{
  "fused_qkv": false,
  "kv_group_size": 2,
  "num_experts": 16,
  "residual_init": "none",
  "adamw_lr_other_params": 0.00099,
  "adaptive_grad_clip": 0.1
}
Rows from expert 14 of block 12, named by matrix and row number. Rows with one number belong to one neuron. Each number is 500 + 40 x the weight over its row's rms, rounded and kept within 0 to 999. All counts start at 0. Numbers have three digits each. After the name is the row's rms in percent of the matrix's.
# up: expert up (model.blocks.12.mlp.up, 16x128x256), inputs 128-191
# down: expert down (model.blocks.12.mlp.down, 16x256x128, transposed), outputs 128-191
up.28 097:541548531414456464447504543506515523500526464474419478449537463505523522590497519507548499498509435572519443453587500520560570501507546475501549545487532486459561518486482444483531450522511534
up.29 117:557419488513511442556548492487463534451453551581515532463476483537442459509464590451493505428490479583522500469501452473500562486544449477536506422480490525512462519446407506456519441487455445
up.30 106:533556464526503505468506523514515518553490547629510421502496526473495514566521614536478446531579484507431522509461474581437455440447553543517522574505513436515514519503389447539595553563439513
up.31 075:511439482420487483467553515535593497503530470567536487560471489446473524567500494504451510554532445477494508565549535496483544500478578475388527560474543448465554504529480459490499473507539572
up.32 110:566424401526591420559626534547471488503497511488508494500523567521441501459496533491464492475566500461493522456537426549506490517511470514489530495495433491537542539466526571469510558520487489
up.33 112:526511432522570587494493525473477503518529512515508519451568544519503483479557550463502403493471510528554449440494541491444514577568427534463553443474481490547460466522467490578489531541448558
up.34 126:521515492519543494405515500468496476485476483511514454416542524495469519528547536519546446493455502497539526488507483538458508583533460560546572479454501496572504500522480474586477540434482511
up.35 100:518508502493544506543439491533473519501550467503460437434548555430511426543559444493504461508546481572548509481537442491516500571500531486438497532495497573510499462454490467469537526517500502
up.36 120:546552507449428491468529519495484491499573469448441484502535504450473568561511553488529460529537488533535512428573458516541503515508532472553552482491524477476500453504533463427465530507468599
up.37 114:462488542470508585520411500514434449535432521544533602467520558475484463492490484482485493430489494523469538561472391471532505511529533458546538451486592499571588526529502482521488494484509444
up.38 097:517490511525471576438557543508561565456470545467545582442452503465499513471559478502495514490509514524493601442464504544518472449597578556519393462507424481504502492423500550456518470425532475
up.39 099:460502533510532503447530436446475522472544464491550504521543500525495461536363460522524477491616481495446609496508525511466457445505491573508526488540492501517574479500552477443514481480487512
up.40 099:507482479516522529508506532544551514474513492586532462431497448495560503444478522464545523474542517484501554525495498515499531542457479557532539521467472483466530541524485468473553505571400451
up.41 096:493530469508487485510472492514454521557567515492497469444439512457520444444507553505585572444495551525482490474512482549492507476517524510523531463483389491466557500564489506431520459484528518
up.42 111:517464486532576401480552546553557522496505550457509499495560484515472451512516450388465521511520507549527495543522508522453473427450472632489528569534469509531526528523539510576495524549553502
up.43 096:523463463467469511488493542402516532547566524483511549448603554504525541469508522514572532507479519542429537495494523458498552490455437503552499502508479541551581454445478552482511467534502535
up.44 107:499448566455511517493472494507494499424513514475510460459566476555413504444536465510475453524487512524521476445536457495524490398486534482453470453482552521456589456534513594527479484485526542
up.45 094:480534515495504526558515463525477480442464452555465545500597498530426495522466496527494483502531479577573387513506529455496511462538473532480498423513489541501477509509432565527489470492484527
up.46 112:415505521526598544551553529513504545559488499498481477577521503461483432462566473496581622431442492486473452503555513536464509515469492531529554536577524514531567471456506484567531522521552511
up.47 098:481511522519550490433528541514480381557527468485540507464525508566429444439555513475464600466401485547465475501513454491431502502463586501467493519455415467410479544532450431521544489490538480
up.48 094:543522534514507477506438465430476537485537441515466531526522439548551516532517532503474567422495550509556472477492499451462483478558542474510472474463485547484484503524519454559489518465519465
up.49 108:451517510454500537456479484520533492549485462454481471498476484538478473431520455493477462542429427634492503545639486472526499538490553430473514547494473524481482530543512470496543505506536589
up.50 109:676533486483450435498483546505443516505563518587490531537566529520499524496445471510441464512503451584426534444576461442488496484501537529491517487536483488502533450463540472518531451511522441
up.51 079:479464471498546508531472523467524428455507559490475489498504486537514454519516453505488524510416466526517388468485518495544515469482475512527478491407495564549508484542542464512412406475480472
up.52 095:500506492467479537445526522511459475500538561525474477489452515537494582523490521454532505525479504446480449565500507486488497495530549515477444512565530466502500484554535537562582449552483562
up.53 099:503492465518504477511484485478571571475575519534466504511468487565473492438449483495522542482541509476416500493553522387534465533490576433439422502443522442477499478444476526490495524465555417
up.54 088:468547560472514496517451519451458523525470485479514517473558459459535510518507458462498398451482546503489471534509481506513515485495604511485610531478440485451426527471461568603495414414439498
up.55 098:484550521462493473545522505500463545547511482475515458528444438497512536453551529553488525480447560497526482517437440510520541480437465516554476497495445482504471473452559504545558463575534448
up.56 078:469497466495446534562454547457469461436486486462488507501457534503576534536477409547527560467469534470495440572560512461478530582592447497443492429478524524501356534546516458467510546503429575
up.57 098:529491434555491530463532444470565545526437480444541481403544474557494414566488468425518436543463449468462476489482499477468476532527493505485434491532502381523521525490501531519462527482484547
up.58 087:543555519490477525570480481462442527437489487500431447462418466415559485495536503561519419481454435507536574420442461425483472494524442450502506485473553488563493463437456520494532453479496515
up.59 107:507589501437497483473533559509513408560458553511443584483511564467474512490490443423520422551488511451513491527573540462525476450554528495472530433551532518494491550575531563548521466494541539
up.60 082:513480466529514512598501485525459472487490488442396514429458469494475481553484477588540542498469532537457524547468546485467459525529500513477454519461449611507455477500479454502449515484556510
up.61 120:547564486532522528501482494457504527502544507576515467430514541519484539467480469495480441513589499487531510490475469575460532512493549477555481512517472483510473495424507479504477476502534488
up.62 113:461459462536545495509498528431561490554617479522485523552540468487483397504498540512594536528499467487459470562513515520433493474480523493476471451500479535483494488505484445491448510551439538
up.63 080:538455474525479523545550537541553492479519485468531497483462461476532525510572532493517467509427533492529460500480553500519530483515483456495406514475503546505523498440487517503500539534423492
up.64 115:482572580495498496458492505513430449422563476514511398497475482459481518546474537506499449463478481523496529494555522511519453535459528442539596481468489466440504539515551438536489552459487554
up.65 105:517522555546559513507507474526580509487458508507520401532537511457477556470531476496447529454506510604481461604476493525533495435503604520548521552472547547545481427482551471548500453480486522
up.66 106:476502487517498512505509457511534536524416559517515535567509476521479533530423502473602466425532490555554424475427480478523499545513497446550448542488463485441528448497559541462492509579487475
up.67 092:439539468422501482439511511511491519474534538505461452407489435481523555440446485479553562460507514478511524422459481478415484450570469512482539515475535516496494456496585563495396479523480478
up.68 118:566531484445527548522450495514571544499508442566514497506473507516495528402565578512474415528538474526547476537524506505507453440454566499530489496377543437509575451442465506547431489499450539
up.69 093:516481513475442447515428531396473518473517546411460538488516446481504453514490516477484515527523496498469540483462484558508500584488522473461452485509479521498507427564527504453534522472636431
up.70 090:508451491504547549552504549525491487433574507447521531481426488500484528439508456488544486521518583474518390512452506475491503507582439505498517558502515532477468473435542449574517512463430475
up.71 090:451513539496446528512445495528489560485536511552478519457466496490473503496459471528484511516452554435504506464550468582480561481392606453451469463493506478556548463476551532412462444488461518
up.72 091:555524527473520487488484443403513478490484572490525477536544517438488428359430485492510515523499518536494513523471506429551484492534534520496594505523464494531475542543467484547536523513422497
up.73 085:531436506495486533500462464530473487532491485483492482488363556517471515442562509496454507529520583492453557455493434517563504454487487500515531501542428462494524542548497436460516473515521439
up.74 100:568527514489521505510497499501530536505477500588559497476543520533508521472514531454517450496500482555555508540492522531505474522487423513534452478446473554548505517515458466554472539495489450
up.75 114:553444463531497527522580517501509519458525490521466489551573503518412497464515510478523563445508571488586401514490488507543574517398437519525473527460434467461537507472481484485536544573522475
up.76 099:473545538473428535472500495509514467540432530486501573493507487519506463496505478455478492550521467508447499527412480487524534455550506528551489451500443585467490524513507439534517541451443514
up.77 097:490524617456450560513465488472417513512594526467549452535483504486488501449498551526484532564446559505486501474596560462577587480511523563499477536517499477447460452523401527563526462510512502
up.78 110:486431423512644566443441495458457531440547428480443523541476486474473426451530507538528536486517567513523510444547545489495481517519458464497506507493499502561523453430523412493545489565514447
up.79 082:460483466506563530552507431513523480468475462543459524547451455504479479486507451465513439470516534495601493531500479503554538514542522493528510502480525552471479425513487521492494549484572569
up.80 081:514451527423473493510467546473458494468546529491450437470415504460545535617451524548414493556478522492517506443538438495483540505446461399528535525493448521488556472547467481451535473502543537
up.81 102:519535568515563542417465513570485567457550424449487456525529536529508516497505529509503464459541469554471555553511430541491469537489439555434470562525498483453537489524482510526500536609546465
up.82 106:580457476528496472445532454524512463486446467434455495503502485497400529507520500561468491476534509599495500501480550446533458477408503478554524499551487560481492533489504534430589521560528537
up.83 088:510525575455541533578522499447439522479496481552522548559463524391423521513565596525544452505464508472557546482487550546477547548550491494469538517519544445474515508549499579464480540494476451
up.84 078:503517563525493515465495540532508496496528533485570507564485493448509534389457514509504497524515489501467530487551498558502575506444561530431497538466492464545534460505502516484523450559465483
up.85 097:491471544468477437469496430504538521508449506553527473426523471538460478490505531508465578446510483514513432538428496525472508606493512500527510481469458532513541501470503527547512541530541530
up.86 099:536483552509482485454497502443472489494436474500478526509524468519451484561480512515531532461476480519518534552492485516512540480607496537493462468551558551509433489535426517513527545533525473
up.87 079:498541459480489498571522451520513444563500561488549470505539554516453511526594451479551497425448462453503493513493430571493436481516539536552514544474501467475419545487485495512536551514504550
up.88 111:457502517476581457489471439469504506480533503536482493478504490493530522427488488475456454568508495462505505465540493472483566496488468432539435501474540488464487438510488578568524494430561469
up.89 112:545479437520538499496515454516487569480508515502519475500473469473451536596484457436543454447498506496511434502541495505473558531465530533469508462481555504527546472551518538499530491523479516
up.90 113:503439470504523572469563520474480539502427497545542529480509534513465477470461569512517517506488550486510521485567476527514522507462550452508565505507519456505455457502493480478406504561536444
up.91 085:527544538538466520506472543574542524430591532479498509460453526527471521584403526594494490436425502467464395519507489467513485564533536508495510443504469502503538474478442466562522549401495495
up.92 109:535622544405514518456533498417474454501493468487496503493510554491505483431477520487513525557474457503464537467511559549489469469470443523540445487511487496540522464482571487542493539385544549
up.93 100:414537468516561461496523507588445498485527510389587497495452483483496427493482500506539531471416534531531518457535470472475498591483439541475559568530532534505570504504511472473504528513545477
up.94 090:498420504464485494496511458396535523546551473457434517519519461585575516487555458521493535540484476525447522484547530450467511511516492549466502491525564483465509485440501459526497530486569529
up.95 098:468469555520559446567442488507573394511515535491473561481497522576484519487531491519477543393476501465526474519380535483524535543458500530483613583594477514478491494501533450484544425548545601
up.96 084:467548517628429527516558506444513426498477545523453474554483523576570491491467520429443443468581503471534430564518507459456532502546527419515537475496518520496536530451522467547481538521459552
up.97 104:469566487435491486537496520460491513545496484494588542480546447530488466566493472519493492444534468490533480493446483530476491457534513541534520493490486529464482507579516558559516544523507483
up.98 087:512592496567508477585493475448514492507452489530512520526490548466463456442496515555520540443505514461506546502480542487474531461532405598486496409517505560494456473466425440520610553478484459
up.99 100:481497476498601510567535439425529533471454470486477521532491513519482592560589516495540452483504541538542430540522505491513526598459532521526499534510525495513446480508527463473531507503501486
up.100 080:560566582460423474524471547463550556492532481439485528468478465487436475478473526473399521571500520518518466479529516499487457545464471517545535493517518486503509500543451456513505427481491622
up.101 084:536517570423507418455451511441500452546532513478465487476504503483469456453526536479570483484520491499468456551554419471469494484483479477456488563488464420500497510489541488551539494491489529
up.102 127:476514504497533549469549513540460489510517484453555492525456534478471608485536461452493466502542520489506575520590439563502458578512523449454542438501524492472556486489500439529495482534514487
up.103 095:541488456501524477519507472377482542501558554547500505419455480566492488461430488458575476494491507450549557484517547580457479506477539532444509519467530494484586507506487550575490542512524464
up.104 086:526440475553479446522495464402506512459451450480492510544523510498456458543537536516526489471513464545477525496541471525450450461485575492464526460557605535376529507484502502448541473565487510
up.105 113:557521461477544516491528540518539542507567470528562477480518565501513526514428557493525527485485453482528472545463634567532492437599535499510561536546474480470478486465491579465488447512531471
up.106 099:513517451521478509517486479503463553519549557600469500421498497521527595513494481502517445469520466507474525510446581515504466474502498527489432431442528504528462477501470541590461430509463473
up.107 093:525469513558515534360505486523469505497500499465441486470476499453586503523471496529542471501500476539458452470460484504489515474500510528497478449484572500479529510445541522469485437528467566
up.108 107:399493514540507446464509492561412499436542494470535481560412525476482612472443590501590486446415528449468522461567464517548490490406558467506516557580505435516536489436542524526508443530461506
up.109 120:569436523482497558444451576430483525437512482470486422497536523502527443491556469469476427461500455513483542456588490481577491503573490511480519413503473413519555567547522488559486463506462572
up.110 100:418467544524506524543482521496605545514489482543545425483528592488509498472548477496554512549455451439588478472448503545456478454523433536498535493528496518531476541486471501534504504560508487
up.111 103:451489527523505511519494530481536541475417537544519611430513465491533492508534452518471495480459442531465425514413489475561537440515517449511546449409475472557471510437420543549511490537471488
up.112 093:462456522479519524509514528448620521512504560476465448491536495541490410546498484550494437465441485452439447525521497451499411560531523510474507530510492516499502461417562522485497506522410565
up.113 099:501490514575482559498507474494537458528523434527497568424497504456579467468518425551499453538568447507518502488495533465487530431592525460515534470456478443487446491488528496445474479533494520
up.114 110:485512502516444565498445503411508500489476502613492517530542459457464501513443477513460517454519499521555500544552503499466533451517566532493470471467560434443563479497481419503469494511483507
up.115 090:484478481538486453472495486494506472538518570488527501525545479435527463491494519485537512530491575492519517462540503487458435474506505445518526468465475523518502512465507497538512497433522462
up.116 077:545491501557533513496481474440472514545470430409544442501482511555530517584541462545509561455502494521562498544388483568366471425533469520523543536531478420455400456498468547500532579489544498
up.117 107:528461436535479459437524507514558511474565533464512502531566474538498472542480467471479539524556511527517448532414549607527508488579515504512523507553443515544523505547533483492541478456548529
up.118 111:568498486499555476473494539485502509511430548483541555510488553519518445508454435499468539501497513465482450511475430551467460484519535497544570498511505426498528477476432421546487481522511383
up.119 090:557519508488466463533473536485502469481537572535515517537533505515512428449531474516543495525460449503479529524498493488536522505575483475598493442491530502448550516448506463493510513507566531
up.120 112:476451509463572548543458552548451527487502507518528494408516492407537588481472526515500495485439529481476394523505502525480486517490488538508514487449428487394490496498516480574500456532487519
up.121 088:521482495525534488441480578500499495459479422513521563558518497476507484491464585476509495502475492436450489565473461512511460503462500534518492458420561416509516477468448447539491531581457518
up.122 108:545459522534523488528508508490418465482480497473432469464473489528542556463506463488489547478560539462523536460555476514516526507518504513478475438487469512508531442543484542495470485494529505
up.123 107:478451524578493536530511483459496502496485513517527446482489495485557485473495494460463577448529476483494584504460541513410496549567553548574520449495513505498544429472465471509480582441491467
up.124 082:554545462526456490417500504437488508463492498530505436454532434501531423553499564550500425499491479532456567486524520503486531434499587510505498515546533433529377499495464528494526480560448530
up.125 083:514460474511506464553494475537466518521544558410440488501445555574537490521473529524477436464580450522522463464533462481562574495479548457476437457428496542560502559483508535549572446573514525
down.28 106:469560498501488532502506456482497434482542479515453523536524500549515453459484539549493604471514532463465450554394501519509477533505447514520529445480465500494494498551523558534442511530489573
down.29 114:542476502536396536439454534531481490447582451480517584586528516465466461465538488555420502508446525534453505531481582478460529556469513500493455525471556482472540483448540537504516491536514481
down.30 104:512547542481462489540549460517514467456560527404441535510518507487499516481438480433481465582506498474469529432477514489559562414481487462575516521519449569531446555547600456575541444483526511
down.31 087:557468511564590522472519445492404471467490477494519539546527458543458506479508507546481517516464442431564476547513540486470501493470535491572479468522508469552521455536506495501482607543521508
down.32 111:532473531535444503516419468519553428502549489436434474535438509511479492511507461442427477496454570511415520521459475469480515509500471440539555530573474552510519486478494593496532575502519558
down.33 106:458497534511513386545415521541511497561522546432486531437501463487478507533470415470534504545533482517502542485548467501528483466483540545490461539492431537516565518472537553538490426501560518
down.34 108:473487499418459530496490527461532559548475546503539469443466509466567453521502495508457456506473497374450511590514500454545548492498514516463489524474421504559560502519441499486432500544456582
down.35 099:436543524481503516466484410541499470574463571467452497445522511501532529483541449411500532504507527463514454536549528530484459499446522552547540485471435503439530583565441559520484469474574548
down.36 110:434537496464511475497486482510502453527413536484400547479557510586513452506522545452438549476466526460562401456507462617481462428534524467532471582578446427403503519524490490486484472510445591
down.37 106:472434443531500481537528431503520542507516580432503517525505510578460564578470496456477468530541502472491484464562494435497493534517503496470484507533480490522534503444439429459547481498490480
down.38 104:548561518474566534482500445505527490447489484503479564549507491506559471551530436556535508474531437522474485538563520479477526501502477454466456524575530543438520398511507504510498568630524545
down.39 096:575453484468487482538520538543490472460462523580519504526531444475548495431529487501476508472487454486465555536487437493516532521479501445488529388525489528541478444527496375514451513520520471
down.40 101:506504596497431554461533514481458465563458463504516524492494537536475499483564470464504462553491511533443490466533530556520548505438505466504501484494539489584535547527506515561562546534480507
down.41 108:527505471483436507479512475498528493480535459524521542491466496468550505448560526611443461526417591514419493475497511512503507497465481430427455519517552529483532492485559457527468590464436467
down.42 103:536522457492509487558470545497563443534488519529493522455476536515532526466533484495471453423467527453454476489450537451544493476558482567490533544587490494469482489517525475469491556509536533
down.43 094:456495536555515498486533515480491532476427528528458466499466601516576472521490448520543413505533511445539456518480459498530497561519561479502472510482522513522554495453486500546474509517448459
down.44 112:416476503512534453551459506502568585456459462495463533433556542556479583495464521519450554529525522525558453520520446487500428511523535433501516503486519527439445502477440552526503446458490437
down.45 097:542457536456474463440458486499429537563468487497536524480437448480453564518479540504517514599490521525551546543484486522531533501515522533487490491474522551478536451566462507455467506464515409
down.46 097:537430506552521482438512482448485476530586503512499552533498554522482477578522519522506531501515469462537541526536479496487517476507475545486468467498534559457524465602494506521488503490462461
down.47 103:557541532483474528523505510490471568496479524544520440507532527461536482453531532482465502473492491499520511515514499502502552422452513457460524504499446516503482507555418470493465485459464418
down.48 094:515417468450435471536479465468581481493493437553522527513479510527521552475517497527557520485598447511510549494438427470502448467428497470455431519468524494427503486491393443610454438410489444
down.49 105:443547540495514482606490500528461452417485502440486443478509563557524516503503520482491483545517563528505504476531485548432465532466468463509543478533414481549464503489613457536572462455510521
down.50 107:434510487479528457570505516441471513442498422442447513527486537575403510488473521490536522494551486435550575512462563454465518522469430518549493507496559440508538465515486565539483551525506430
down.51 085:497431522514513471480482430445545463495511495536505522437516488467504487420478482531538485539538545508469586502488433507578495520563461547571488499483512520525510513449532499532479438479513485
down.52 098:511514544522579456490535516506438475452555429546543448494500485493556577489492472472555528435579545504507530458477538581374518509464462408495515515513499522523405544482572462487488470486541551
down.53 091:442510510566506430500448483645461459516424499491437516509546546510506578424446489535472534452451529520480519536493447564491452490468533440514450509467533538518499501449448509492507563427532444
down.54 091:533508451536461508548498511497415533494501438497524517490486547478515532517441557495469469491476508481447620542523558428508507462463452512574497526524497522510454501535550481445496492517520553
down.55 099:538485548486568549550539464425529559454517515506510507564518462521519524547526493500531508481496480504524518491476574443491536472543490483459375525492450519466504565504493498492514499552489531
down.56 093:453568545457547504479492534472480508570481471483467455468559492489552528451480530470519455431513511565443458543556443542451526518477499478501482541494488475544516537532485533502572549528507470
down.57 091:442547531520532523490510575499443597508542473545475462535432551504465515485402555470522506469465499445514530490643472498490464458493485463455517438540501505556504449557407523524540563494536521
down.58 098:486506479520402505502472453542550491494528488446442528451428485465527477525504518489485518510501512588483555520492476476488560569513488506484537514546539473508442477472513580526507501447496530
down.59 095:534460513490547475551472509477445507533479483541593423511458506467485540472534572370498526570527542502570509527583433550422454452489488551462540448487477530568489508505494446466496519491558594
down.60 096:530539439506477471544515521524524499529515612539536586391491524459583509479459528513587479457517528460493523520494413521443487474470520542418448527391546441443512529439506564496450474533504473
down.61 118:499488489532515561511538563515534508529507529451464490505533494437451580527413461515514423521474524560502535451582426528461583494468478467505507484536528516567486473561544496498462491526570534
down.62 119:560566520497529506444522514496523459566510498583447479470480497502531460489465493512474520558523513451419458482476447468515438504544482497468503496477475500555522566487495496492474536468519492
down.63 090:491499517544454545500456489428501553589517520620461523467473510422503440553460511544529445475529528543515528537538484497519518511525438566484589404466432472443535525465410574479499533480481471
down.64 109:519497529404500475518565494478575566469497511491500528460527524513520483512501490480473547525523537456503395518484513557630528493543580434537513560454520473499460520541587481538527477501492459
down.65 099:500476441520489431580492476471561450491466486451440499501508469468499488468499516516440414485533531501498490530480467435461605476496489546582510567503484599503465495537502539470456485531478439
down.66 106:440402457529505527430524511523480467433467506499510484500555545567454480480484517463462520497499500513472545548516478537549512467480530379501520480534526464533551475473564426460507433523509483
down.67 098:502523506522493505522508474488531466533516472465431449545483435496474491503470516512503522465511461513500446470451529527544517488532531517551486491484412502550492534555508555563547423439495474
down.68 103:455441505430581517555499498531437520463592438490497469478452507426441541480510480460472419541477537517478556492492511547544453513444470406574561521471464446539489521522536452501550471558506513
down.69 088:513516502426481489506461557521451526489515484552499499527515475499485454428452450506541466547488561563533486389466504530562467558483512466507513520537446462510538508532515447525485561473522566
down.70 098:529428532492485457450551563509463408514528533533563506524469510435512509487554570594571442540420528474528474443472516492443471479548498494473461492474419497433487484478506452525507553498514437
down.71 090:506514459456495482472466489434480518608462510468518506483565465518420546479522538507489557541538435514487512404518452504508553447499573496464463514548537555477503500498514517512436509420479486
down.72 096:551496539480450491541451463496494468492529503485523450482421542479517530535531550485444518422533565524578484453485492469414491473535440562549522471495485544470482464482493516442527522446631502
down.73 093:513518416429495520486577448546501523430492541445524515486502398489513467456504589478513514565483548469480465553500504524473458541501484516478493493553466469464423559521576444468496432521508490
down.74 094:490557464454510547492546532511507497493459499487565477522524468452518505563423523547551419539503494491513500572528496540596514474461528476543530503483472480564528433535502486507480436537561535
down.75 115:567433449501526496495472482495570447442530585479484548546487551556498514469551486438487535503445529500508478543457528499552510485503474514494488466514527525484511532508500490447506485578471473
down.76 090:501527477468558497498485502484448533501549478487482498507499475484515465535477436565515503471521504433511434521468554540568530501503452494514479461514502473498505451522531439509502480540433557
down.77 095:500435516471446486535616431487461463468500515514540519541516502545522485438522485500598562530483499484528482454471470456455469505465444493547381492480453471483556546475499495457525542504514439
down.78 095:484554505530475503466478446484506458523498548377468537483530525519515518534478455589521449469515488451490469523504466530572525524483532468468485503541544461470546548539489547550473531530564454
down.79 087:545445388463514554443505594550561490539518574481522500503503499431476543469579508554498425474497535505495506531463513539463442516486548525574492447458538510529473545541492489542499511489537477
down.80 094:445563501553412477470479440476564486577497460470436511468485526439499512491548542487495598497526532498440503534450535445500520524504468540429516462497470436533565512416473510516487491492398440
down.81 102:514520457515535518530443512491516467560501544533407544557515524530465491437510482488525483428537546507600472476505577506522432523560586554552610499528476498477498499422446451499444413526471483
down.82 111:489467461553547558584464511456476492598494507542474493565442533527470509500502569475505439446476546494518444550498536515521449548519476549473531519578497471452541502508477505463468501505497519
down.83 089:482486430531485532534441532524508480539491475467556463504553515496441506585447571497449506502462505488447454507510496519529575524551525475516531500469433484382522533405457493551504579505495542
down.84 081:571474564474496439483492533550550546480451586519465423459434575480546528475548454554496492520534555486489516420527516497547492511505465484536511519517583561519499462493486554572413577470477546
down.85 107:407421536476463495504497495436550538490513506501524530535472515538518525438512446494479501460504515436507429497487501463530541470485588489465451460490541513448450500479428535457536467441514432
down.86 112:530525511488442490509470521514499531492485435537509556453490468485501517473469551550452555490456542498427503505492488544481528534585446527507537505495406459519568505481427509533518488467472525
down.87 080:557425538585507560559483547440485470576494461430483479504524565546538466549534427539484559436475513546426523565522470418539526503464563547523469564490509563474480560485516459558505508525476574
down.88 107:528480550503485475558492457512545457507391490542450517420516486511497549516527433513478559543519520521438446503424461466498486535495513469507460470463587542419446415476540562466472457454549439
down.89 116:588543565556436482480495486476496495549507545422483490550529541459455430373575478473413519479511497447508453508527507572505497490444504605530499486479486432482518558466427578540550572515502527
down.90 103:553426473475511587509494512495535522470546457470608489494514501602521547508495497536502486573503479504510503481509553425554535531474371399543545526503468450468458500512498497466436501452557556
down.91 097:525487543485475495457535487537539502546526499491466526461547526483597434455500482464612456479556459456464436602405531437485490518478537513507536527496461491591498495441441525521445453492480506
down.92 114:482478457495503524493495527554609535460459511531502494428472512505537528550490509477507528474478434445528510544563570529544506513489456491502503527532487518526528400480540440483520544475554489
down.93 104:473485438487518519422489548470603469514525514521559450420520476460560515404531526547527433515541491546503443457541542524545503473460473536479481529448598550423503486561506508539496537517485489
down.94 087:427534500466553499556483492539549450494467548556523514449469509495425523523426521448507535555504447483526480479427564577550461521472538442391421453517489512541530469543450541527505479537505436
down.95 100:495460377545518484523483500528451481457513511458470434502498452424489508519607459510523432476554531441536432544568514474479465535508437495484538488534520465523470515533498526452505510555490499
down.96 086:503478492490494414507479472542468527515530453513487499500513443562474519570442477505522441562469469526466527435557492430462585558536515505540476442489569499555498475622473503442490516503537502
down.97 099:472510471575460469506454474497532534552491471545507430500455491471470551499509559462425525523548476509578537485468457491568527548550513609530476546515491421462538495468500521560446449544513476
down.98 101:525447481468528534512410495525525553490532455466443470489463490415553509513453595444431556537445540549498452451504486518483528503552451490508462520495461556490538479504474547490535511514515469
down.99 105:487484499512532596456527550553526444541495531432456528541482491495515525527507589554555543479565518446575485494516438520510477541483507485449487483603485569493582451438519536455515508436569421
down.100 076:531556571478562426529471472506533488509492490466486486505422515550506456436474456447520511459413532473477431462526517505483542473525536501545511478453497532555466478482502520488506547499550475
down.101 092:525533515572456494514535541527501451524491470457470465472563481467522507501420539452483558403503606497503517491475442519484548465502539503441459483454444501460537545517482506477482545479539473
down.102 115:463528538542439445458541437495561501527503544476475513597508527488476453553507459516477519556471464592474521514573537567506446534548505556487484510525432540531562523561499427471528435550498538
down.103 093:473416464498453516519493504454472493521516544469540437450427536466529521443526462509446470559505509500548495443534460509509514510482438500548525438506483476508534551487500524457511509418569525
down.104 087:505541556512520502527554559486492546503486436493537565583598521472510458553488515510530494585520458509495435482468505492547528529541477452460517382522517505505493466526504530496421472457508551
down.105 114:489420554464440566463560484472535473577505486541489587509531517473534479449501481532473521520530543474514523511541487500429536486556555495536523550478493508493474499534535496554491501530507577
down.106 102:551469466471526485444454489504431491449511526500452414449526480456449505538503502515456424540486502485478525461493490554451561541423488530509485534560531564505500480504503562613442493475499447
down.107 087:502547540457459432457504478508513463454545516567477514462515517473536394481524501502568488477468512467479539522440498534489520432554479532506482461464499542478439527539543570540446528529503499
down.108 105:568489480500531530501533504479533508473501524475509507509469475510532461478506460578515532459486459461464535503517431473544567468463482450475560480566514477450502572483502474479485560514475569
down.109 109:513603563524505487468402502517382537495536504495429497470509429513454468489469446533476475515541487540558485421445513488497444502574483475500511441549436539452475529479415429497496550517520490
down.110 097:521451488485513530562571453510477499505572564539440553528525589479566523527473519490505530518507490467563523490515519533541577509569539551433495528532517516512456478503461511428497501457421492
down.111 116:554500624497516497558482496527498537539493474518501488476556483469521498523485485467494545501534484510481560550497444501487500555472470528481471553423562554537491464502547446511486540470541440
down.112 096:514583569539542500556466537502478493517496534502489509552586533507573483472513511437541530573513481479483426497547494499510495493549489499453518514449442482540474595473490536442536517431550513
down.113 107:555529527483527486511526564482428522451468525481529457455485401454467488497577553476546401516439535522469488547539552500512507528498456514463501507505475525550477467579540492537470544465519449
down.114 110:512418453512434445519483516450425496499514531521491493442468448510535538496452463519544488538472460502542434445469536488592512531454524413523458421558522463572475485549499524476461550513467493
down.115 090:525489501546516544428522544458534521546463484433495483503458468506540518520511495505497566481416538483510487475556510547532453490430524444477466590423518528511468482478497407464490510475465497
down.116 081:465511450577487501469503527513559515503478526600455519501497499438544567521484430492469482436471456543453507522453512444445414502480502536453514513470465503534534544507438464542487541514540442
down.117 102:497484528425533492446490480532510468540485518578472542547559466486468473554487520480456597514502510488531425481531418543527386534489498559505472523512584538498544432500447514553477517603481547
down.118 108:545507452456502468523481504521516539481510511447558546531524520545454448487470426486454523482520474465441517499501573440534479545551452558469525551542462518565470537487485438458514480547565481
down.119 100:528559482541536547476491560464456541503476550508482571424531452464560496542484499505460505496504558517514478499476485506552524558511551530509466541518534527511551463496498465473425501564508520
down.120 108:535397494517477535494509481455431458501544519468463465520495512485517523496485530502558492519546553529502507563545506523557574467401506491531484525543502536541528546487458473523591486541506546
down.121 092:570470474525527562472483541496454511574499543569521545535543536445488452508499461505523539478472414523478466475511543510543502491553485512551489515489603492522504523528429574454503481511403499
down.122 105:562498517555475409535503500482519435472600481477511475537512474489426501460499476508472520467506551596460505488498561539460440473515411559477467503534505525553533534600533440509500464505504499
down.123 108:539389477536517497539498536545521629515503483521496512535552509481576575512461520533453484498472427531464501519599566519515517487479481509505488522467485518531552445463455512489490472555467521
down.124 085:467478551458543501527461385465606528494421470487532510488447479553602496506515494510519550456528527461548514458485495517532456483526527518441449494515485470461504521521449503481538486543510484
down.125 092:485461517505574440504497548501487450412433523508514528551476518466418516500508484495526500460512515505571427470501458533550548532523486484509467442537457458507559415558399464453526553513512492